From a checkpoint of a small audio captioner: decoder width 256.
Rows from block 6 of the audio encoder of a small audio captioner, named by matrix and row number. Rows with one number belong to one channel. Each number is 128 + 24 x the weight over its row's rms, rounded and kept within 0 to 255. All counts start at 0. Numbers have three digits each.
After each channel's rows are labels from the 100 clips, of 14976, where the channel reaches its highest value: "strongest on" is what is common among them. Only what is clearly more common there than usual is listed. The data: single notes of musical instruments (NSynth).
# convs1: first pointwise conv (encoder.blocks.6.convs.1.weight, 192x192x1), inputs 64-127
# convs3: second pointwise conv (encoder.blocks.6.convs.3.weight, 192x192x1, transposed), outputs 64-127

convs1.119:079102128107135152123143131118162118088155108143125091089157117124126135121130118131104150141144116136145136090152089132153108118160117110130129172150104148126109154151133145123067104121120148
convs3.119:147123161139124152143150142113128140100127105120124145114142125154107140154137086132138157092143119127114125136142182154161142124120117088156163110160115101159168120107125153077109108140132145
strongest on: octave 2; bass; instrument family: guitar

convs1.127:134075144160144126076114136130128123171125154130117087106110106150106132165156072119114093146142139141120127135130134123116141132122096144096151129151107107126124158112208099121131135180125157
convs3.127:144138132122113136114107141135149100159135125126108138148141142159148156183113065118122141131142148155143140136121109092165142166129109112087149104153117158112138145130109147095137093152128113
strongest on: synthetic; bass; octave 2

convs1.51:128126141125154100173128142116122139140098207092097127135192127076124081108135137149146123148098123114117124107112127153152162129102118114083131147129134126097118095118131131099108154126176041
convs3.51:094135119128136128148106147119154102148174124125085144119141169106133111190144171118159140108154132142176127122143139081095182137136117112155135092109122126099152119129085199118122093124143123
strongest on: pitch class F#

convs1.18:112162131118189108154131119135124117124107159112119132137094146111125145100133171113072091148151096119109135150098132138119161099118120135140120128101130132131103116143154149149120132150130128
convs3.18:105139142106095088124111095086134119118143144097111146119152140139140116149159091098118102164126076120144100144126116128136096105079142139159087089111134152106114153152109139053163148114123131
strongest on: synthetic; bass; octave 2; octave 1

convs1.17:133128085134119139081106130135125151134125074143142108133103132111131146152120112129107148123181134163136113144161125134127131153135155128119109154129107123130130149145130125151140152116106136
convs3.17:107115124088145112109082133150124147158100122122201126106076126174138140137131145136124124098076135154145126133148134109106111147154102111109127087125094123140102136128111139096132168142083148
strongest on: synthetic; bass; octave 2; octave 1

convs1.142:127126155145153153150115113122121122104128085171119135102067160134062110115128112137085131158128121114115149123139124112162167147124098159142141111120107171121168098134144116151145114131142140
convs3.142:116143122091093143146056123115133100141119104135118140109103139133142094119123201119119103137122169142170140114144159099040143168130115125131122101144129121112149143138120193140139132137148096
strongest on: guitar; octave 2

convs1.109:148143146102142129135101131119165114139129033112126068128139142103156177141122161127161124142126129129151124137088132183112120147123126138130150133113157115127099139132146131155098137139075192
convs3.109:138088151111122099078141116143079126103093103109141114111077062128126121074119124121105123121075105104086124116153115140149100086122132135102142115116146165148094144132133083127135147126114119
strongest on: octave 5; pitch class F; pitch class F#

convs1.133:170148117105152160137089148125124132145136139132125143139145122104135103102143113111093099116133106137108112142178126091130120130150104151144158141132124098149108119153116086091164126159134090
convs3.133:106106101118105139150107130126136111190163125144125097107132139139127084111118161163131112123192149121129148129143122105099141140142102111147110138184096069147152120111157153126141134166139095
strongest on: octave 2; octave 1; mallet

convs1.68:166134100127155126060122160132150143133084139135135129158103119137113140147162142102110149129133115142088145164161118127153065138150145122160147132127119174125100156110111130099110072092141118
convs3.68:153150120139166116126138106150128144117163149110096114100152135093135104116095083150164121137143104108083146154090140157163132101106148152129150166095157123151149117170140107148135066144138095
strongest on: octave 2; bass; octave 1

convs1.124:143135119108113116124103128145101132140090123144121086122025119113161127134107128104086134119167131142155131123141119163140119185129130129147132144112146134147156137118126092137113136123072098
convs3.124:160054138109142102101112161161073149114125111130144079113061062121131115081109119144141127070114175103116132137124148116103091086117135126100147075124138167135100157133119125118112122124077113
strongest on: electronic; organ; octave 1; pitch class: F#

convs1.32:150134140101098110136087130114141136133129129152114085107144111126155191112158134140095113132100111131152114136142152136114057116115131138114132138140097154121137127124231143130123132134088096
convs3.32:124097111171148140121130153112150135129087122157096108118139135182129155137140135130203136158131086125116174144149107156140127125155137144141169144144113121156109104147167116114138118129120110
strongest on: octave 1; octave 2; organ

convs1.159:118136110098130078143119134128144136150148132121122078139136119156157148142116121114176121154141129102128128122116102151146165139149163129128117098140144097110117120105104094121124106108084111
convs3.159:166075148111119102086141117153102128126139095122139084128124100121120110049071137125138119081102155093104107110117121094123123100106148143125154135091118161135140129095144117130117100157119114
strongest on: synthetic; bass; octave 4; pitch class: F#

convs1.135:100084107097115137141159130100142127142127132132152121124073112162177170174124151118134107150125112162118131098121114146101121147169127067131135119128117123144130140120130131141135118073103171
convs3.135:092127089082148181147119141115177131128097131151115188116140139135098127104093141190168152173142104144117150132111143128106126140120126116118126145135080148133140123146097144116131114133142129
strongest on: octave 5; pitch class D#

convs1.114:139170115119141075051156133151138141131095077145127136108147148119161118111117112138105137092212127106128084139165135122177103089114113112088126140147097167130161156132103155078163100150082151
convs3.114:127122163086132114110133149143075088133135107144125119150111085143077137136126135147137141125092154147114141109139112095104128125165119108117139083127067151115114096115084153101141146156100106
strongest on: bass; synthetic; octave 2; octave 1

convs1.69:114143125152140144105175104160117113182120145138150125139145100088091094129149134143101113162111120160108133119086167117106161155116125143126128103152125127137178119127066131129140095131164123
convs3.69:117105144149138082142112112107119172123107129111112141102103159122160133114124125096117097152086113099130112161085095141130125114099152148129119118101153144122107172184109119106185099094113110
strongest on: bass; octave 2; octave 1

convs1.44:127163111102108125111111129109174136115114121146146083136140113140134173123150145148147114116134135098130138175156161180157134125117112136130128156123119122147132143133165130132142126187042129
convs3.44:141108154133122099069131116155070132111139107119142101130118098113130104112069161131146128105115172085108133129119134096141114096138134146106156167120136132115137125120142131115144101125117104
strongest on: octave 5; pitch class F; organ

convs1.178:102155135137126094136102171132117125108122103120092125152047164109120125179125127160164140144158122108129161130134107119101121135109147119114151120098117108107152117144098124145093123118116080
convs3.178:118158103127117103123108175130120083138135141125121110146091126128085159137105130117199101142135114143122104131167110116064097120118113145133127095087142130136129124159049119115112118107107089
strongest on: electronic; bass; guitar

convs1.48:125141157105127133141103143112158109121110135130133084125134165116109178133140124113111123129164125106144145186147100160137139116148136134132148104113149153130134114141132138123114129170067136
convs3.48:152101143127142112079125110151061162097113116134147093122123084115110119088060148144132142087127161096140131102128129103131098101156160127113149137117132146129137143131131105124139110114119121
strongest on: octave 5; organ

convs1.8:136107049112090143091092114128149138067078139141133084112126111180171165159161130121074172121136122164090138117153123161117049133121129127118128120146138143149123157109113084097103137133113132
convs3.8:150119169092122089115134122113101097143143113122155130118140127152107152127136125126096127112143156148152131101137106095128112133137144141135103114138122120122120107128128128075126165131127127
strongest on: bass; octave 1; octave 2; guitar

convs1.75:143134145101160126127097119122168114101124120139129086140136120139095178123139119123134119092163130154110122153150142157130123126127123158114146150105114112160141121120148146126140123193055112
convs3.75:134100139107141112096150112157063154096102085111134103113104098117096110084072133138134105094105130092129129108118142098129120096137117121124162134121121148118140132115135129145138085113130088
strongest on: octave 5; organ

convs1.93:183116075105142117166155122144126142188113103077134151125086081101125118126112151170133148156143152120106138124131114121140105137124114088121147171131123152116116126118138105121133120117129151
convs3.93:157114115113140147094180099106108135125159140151156162125146145164145142125116110144137106135145097144131091135099125118170142129161124137139163177131131119114122102116112107140117151111144133
strongest on: electronic; bass; octave 1; octave 2

convs1.191:152151144096136134103086133109143145132119085130115086134135119093136207128117142120102142130150128141149121138081147180149107121094137110087137124117137161118173154110169118115103147150063132
convs3.191:133136150149151148150146137105185109165137136156121132136164197146109128173152122153154120159181070119152130168106113132115143159134149136152122187116141090096163119122091180140128149124169155
strongest on: octave 4; octave 5; pitch class F#; instrument family: organ

convs1.116:141120137100111108108120126109161147115105124134153080135126121088105162106158150114137138108153146149143122150146123146169162126138173140157126115092134152123124132120097119150123161172054136
convs3.116:086149122135118147182119150106201109156142171157112174148152172148118151179174129131123138177166110159128122150142126168117145181133118111158089118142132106114119121130113143102127150136136142
strongest on: octave 5; pitch class F; organ; pitch class: F#

convs1.113:120105090116111126128119133133103127087136111119149131092171119102153155172158113135103144109144126133120124103129164103130113098142130145066148149117153094104034142110098120068117137168179111
convs3.113:106109129123124123091137157170148083110105122098110096105116168133156096154136125107164125055115135102132118159124074081057129118106121122147147080124098135145174112117095128170103102117093111
strongest on: guitar; octave 1

convs1.117:114115127126143099147123131161145126120145174117108151120139139087126129122155125112116089177118148108098126079125152151120127140127117108079135139124123137112082090132171177115119149088180111
convs3.117:074114105116139178156085188109188159117126104143142099114154107127110092153145161121196136114149103153131149109141114151115126148110114107117116137132129114135165125110109114119105115146139111
strongest on: octave 1; bass; octave 2; string

convs1.144:126139128117142101165108136136161140135142039149124114149104149138131147126147137143141112106112119119120097128084093163103133133150092083100125104114145130117182089117172146118105124136111161
convs3.144:146094131130125125093146121138116159117076135142138109125113078158128146082117060126129137137111129106064140153153148186162079109135123141127169148125135162152070136152147081110148148123105118
strongest on: octave 1

convs1.84:163149113117108074141128128133136141213111100125122099124148142124115149143110135135108146120146114123128105172119132133107111123115110112103125089137144151121147112130166125124139141153105163
convs3.84:096104107114101126163109111122153116091105091162103096080123100136146106098105108160139126120131132112118116123162130160131148107101141117132124122173134133138127106107116080100122121151145142
strongest on: bass; synthetic; octave 2; octave 1

convs1.122:128153127140152140108175120161113142136141078104135160130083140112074146129146135129045112171144121147120153172107159155127128116118175134141127078121102157118164145116123114119158073116138133
convs3.122:127124143133094108130128082077126155116133141091136143102110130107135113113139116080113101144091086108136073121098107133100115116103160144148116113100166131111094180165073113093156128126108135
strongest on: octave 2; bass; octave 1

convs1.24:142124111108117145095116120106126071104135150152175149135085087145129092147192139118114101147120156141119150129119131126164169117149112132113121159157103092146085144149084136167115122116144168
convs3.24:154144130149129093146137156121165159134110181108109170110140172146117139152138120121121154142113109148119123176122107132139156107101109135152115179121150133143188126161148189089181117145135126
strongest on: synthetic; bass; octave 2; octave 1

convs1.148:145106090068117121144098133160114108136126113123114108128071122106123140115099131099123110143151091109136138132135120157174110132117115110168132166114093168126146108147131133139115077137094110
convs3.148:103166110155115162137140056109144088135161134133104179147159172118164115177165117144106099164151070127140111115139131124166122159141153135152115192144129090079168098093135166142126160110193165
strongest on: electronic; organ; octave 1

convs1.101:135141110114126132116127130128133149120166109141138115126147132175115116117143134116082063134127145147133093161137155117097126127166126128149123132115131124134108143111061133128155075170119157
convs3.101:142128131111095090146123108095153134131132132076150151127134125076128099127123148113108111133090102133130082143120127140085129116096169123135106112119146113108103106132107129137124115091121155
strongest on: octave 2; bass; instrument family: guitar

convs1.121:124110098075133130097163149143135153100145108098146112145149130100184121159153120119132146136145119148163112133128078150109111124104105144164139148117146094111145161143068131124101120165060157
convs3.121:108130075152120166204098120131184122145156142122104122142141137123130153184142141126138127162181097146139095139143145153145114184158128115147137174151154092113150138134138139175109131142154163
strongest on: electronic; octave 1; organ; octave 2

convs1.179:119140126129119105178072127121105132158139138103094166155069173135125115100144085137116109116101105101098144165105127153130115150134147112139149104124156130117143106135197139140130118167141106
convs3.179:129148119142111137144118077136118134110135159114097152117128132148164085125165103122146119130139142145118096165133125132154149154116119170160184162119168113104143132135142133162153095145143109
strongest on: octave 1; octave 2

convs1.25:145105122043092104096118127135138133099137126148139101131145080151165163154107131142132154093162149148151118142140150176159075131114172142137135128127124121100099164131117108115149129084128105
convs3.25:136119148122141088125101131104132120121119128123136128139112135159127141138148115092108103136108118147145128148135121106130122139142097114090110082148106162147137117140107145110169114121098077
strongest on: synthetic; bass; octave 2; octave 1

convs1.128:120113108103110088110120110116099109170133072129144114128088105108106153171117123145127123125181115117091145131127112126115118148127120126157162127158105121126163139108154138159157121121087193
convs3.128:089154106124094088119136153085203128144142125147111149152146135149140110121189156114126128143130113145162118150094118123099137158122150103116119099116117098140145067127105184189103120132174119
strongest on: electronic; guitar; octave 2; octave 1

convs1.165:115158097184120172111096108120147109104122105184120170159107085175121126127190143166134143103116144124109121132158112105090160122115131141114129117140144084127153122133085097223147144108151151
convs3.165:116135092158113158108119128114105159128125146117068117098155128115147106118090111134145115132131098117112155124091099162140148138092131135167138168103146128086141113115142143144166102121136153
strongest on: synthetic; bass; octave 1

convs1.10:127128114091117104136121088143123100104181076125119146124097116083114109115139109137130135136086110078164132159120142100116148101121127149112105157142119122178112136158079114115167087125123101
convs3.10:165163118155140149143152130148118143132150156119098089124142121152151129172107132121174128102154129106120154156116123127148121102141097154143136140149147126168144091131165126124127141154138112
strongest on: octave 2; octave 1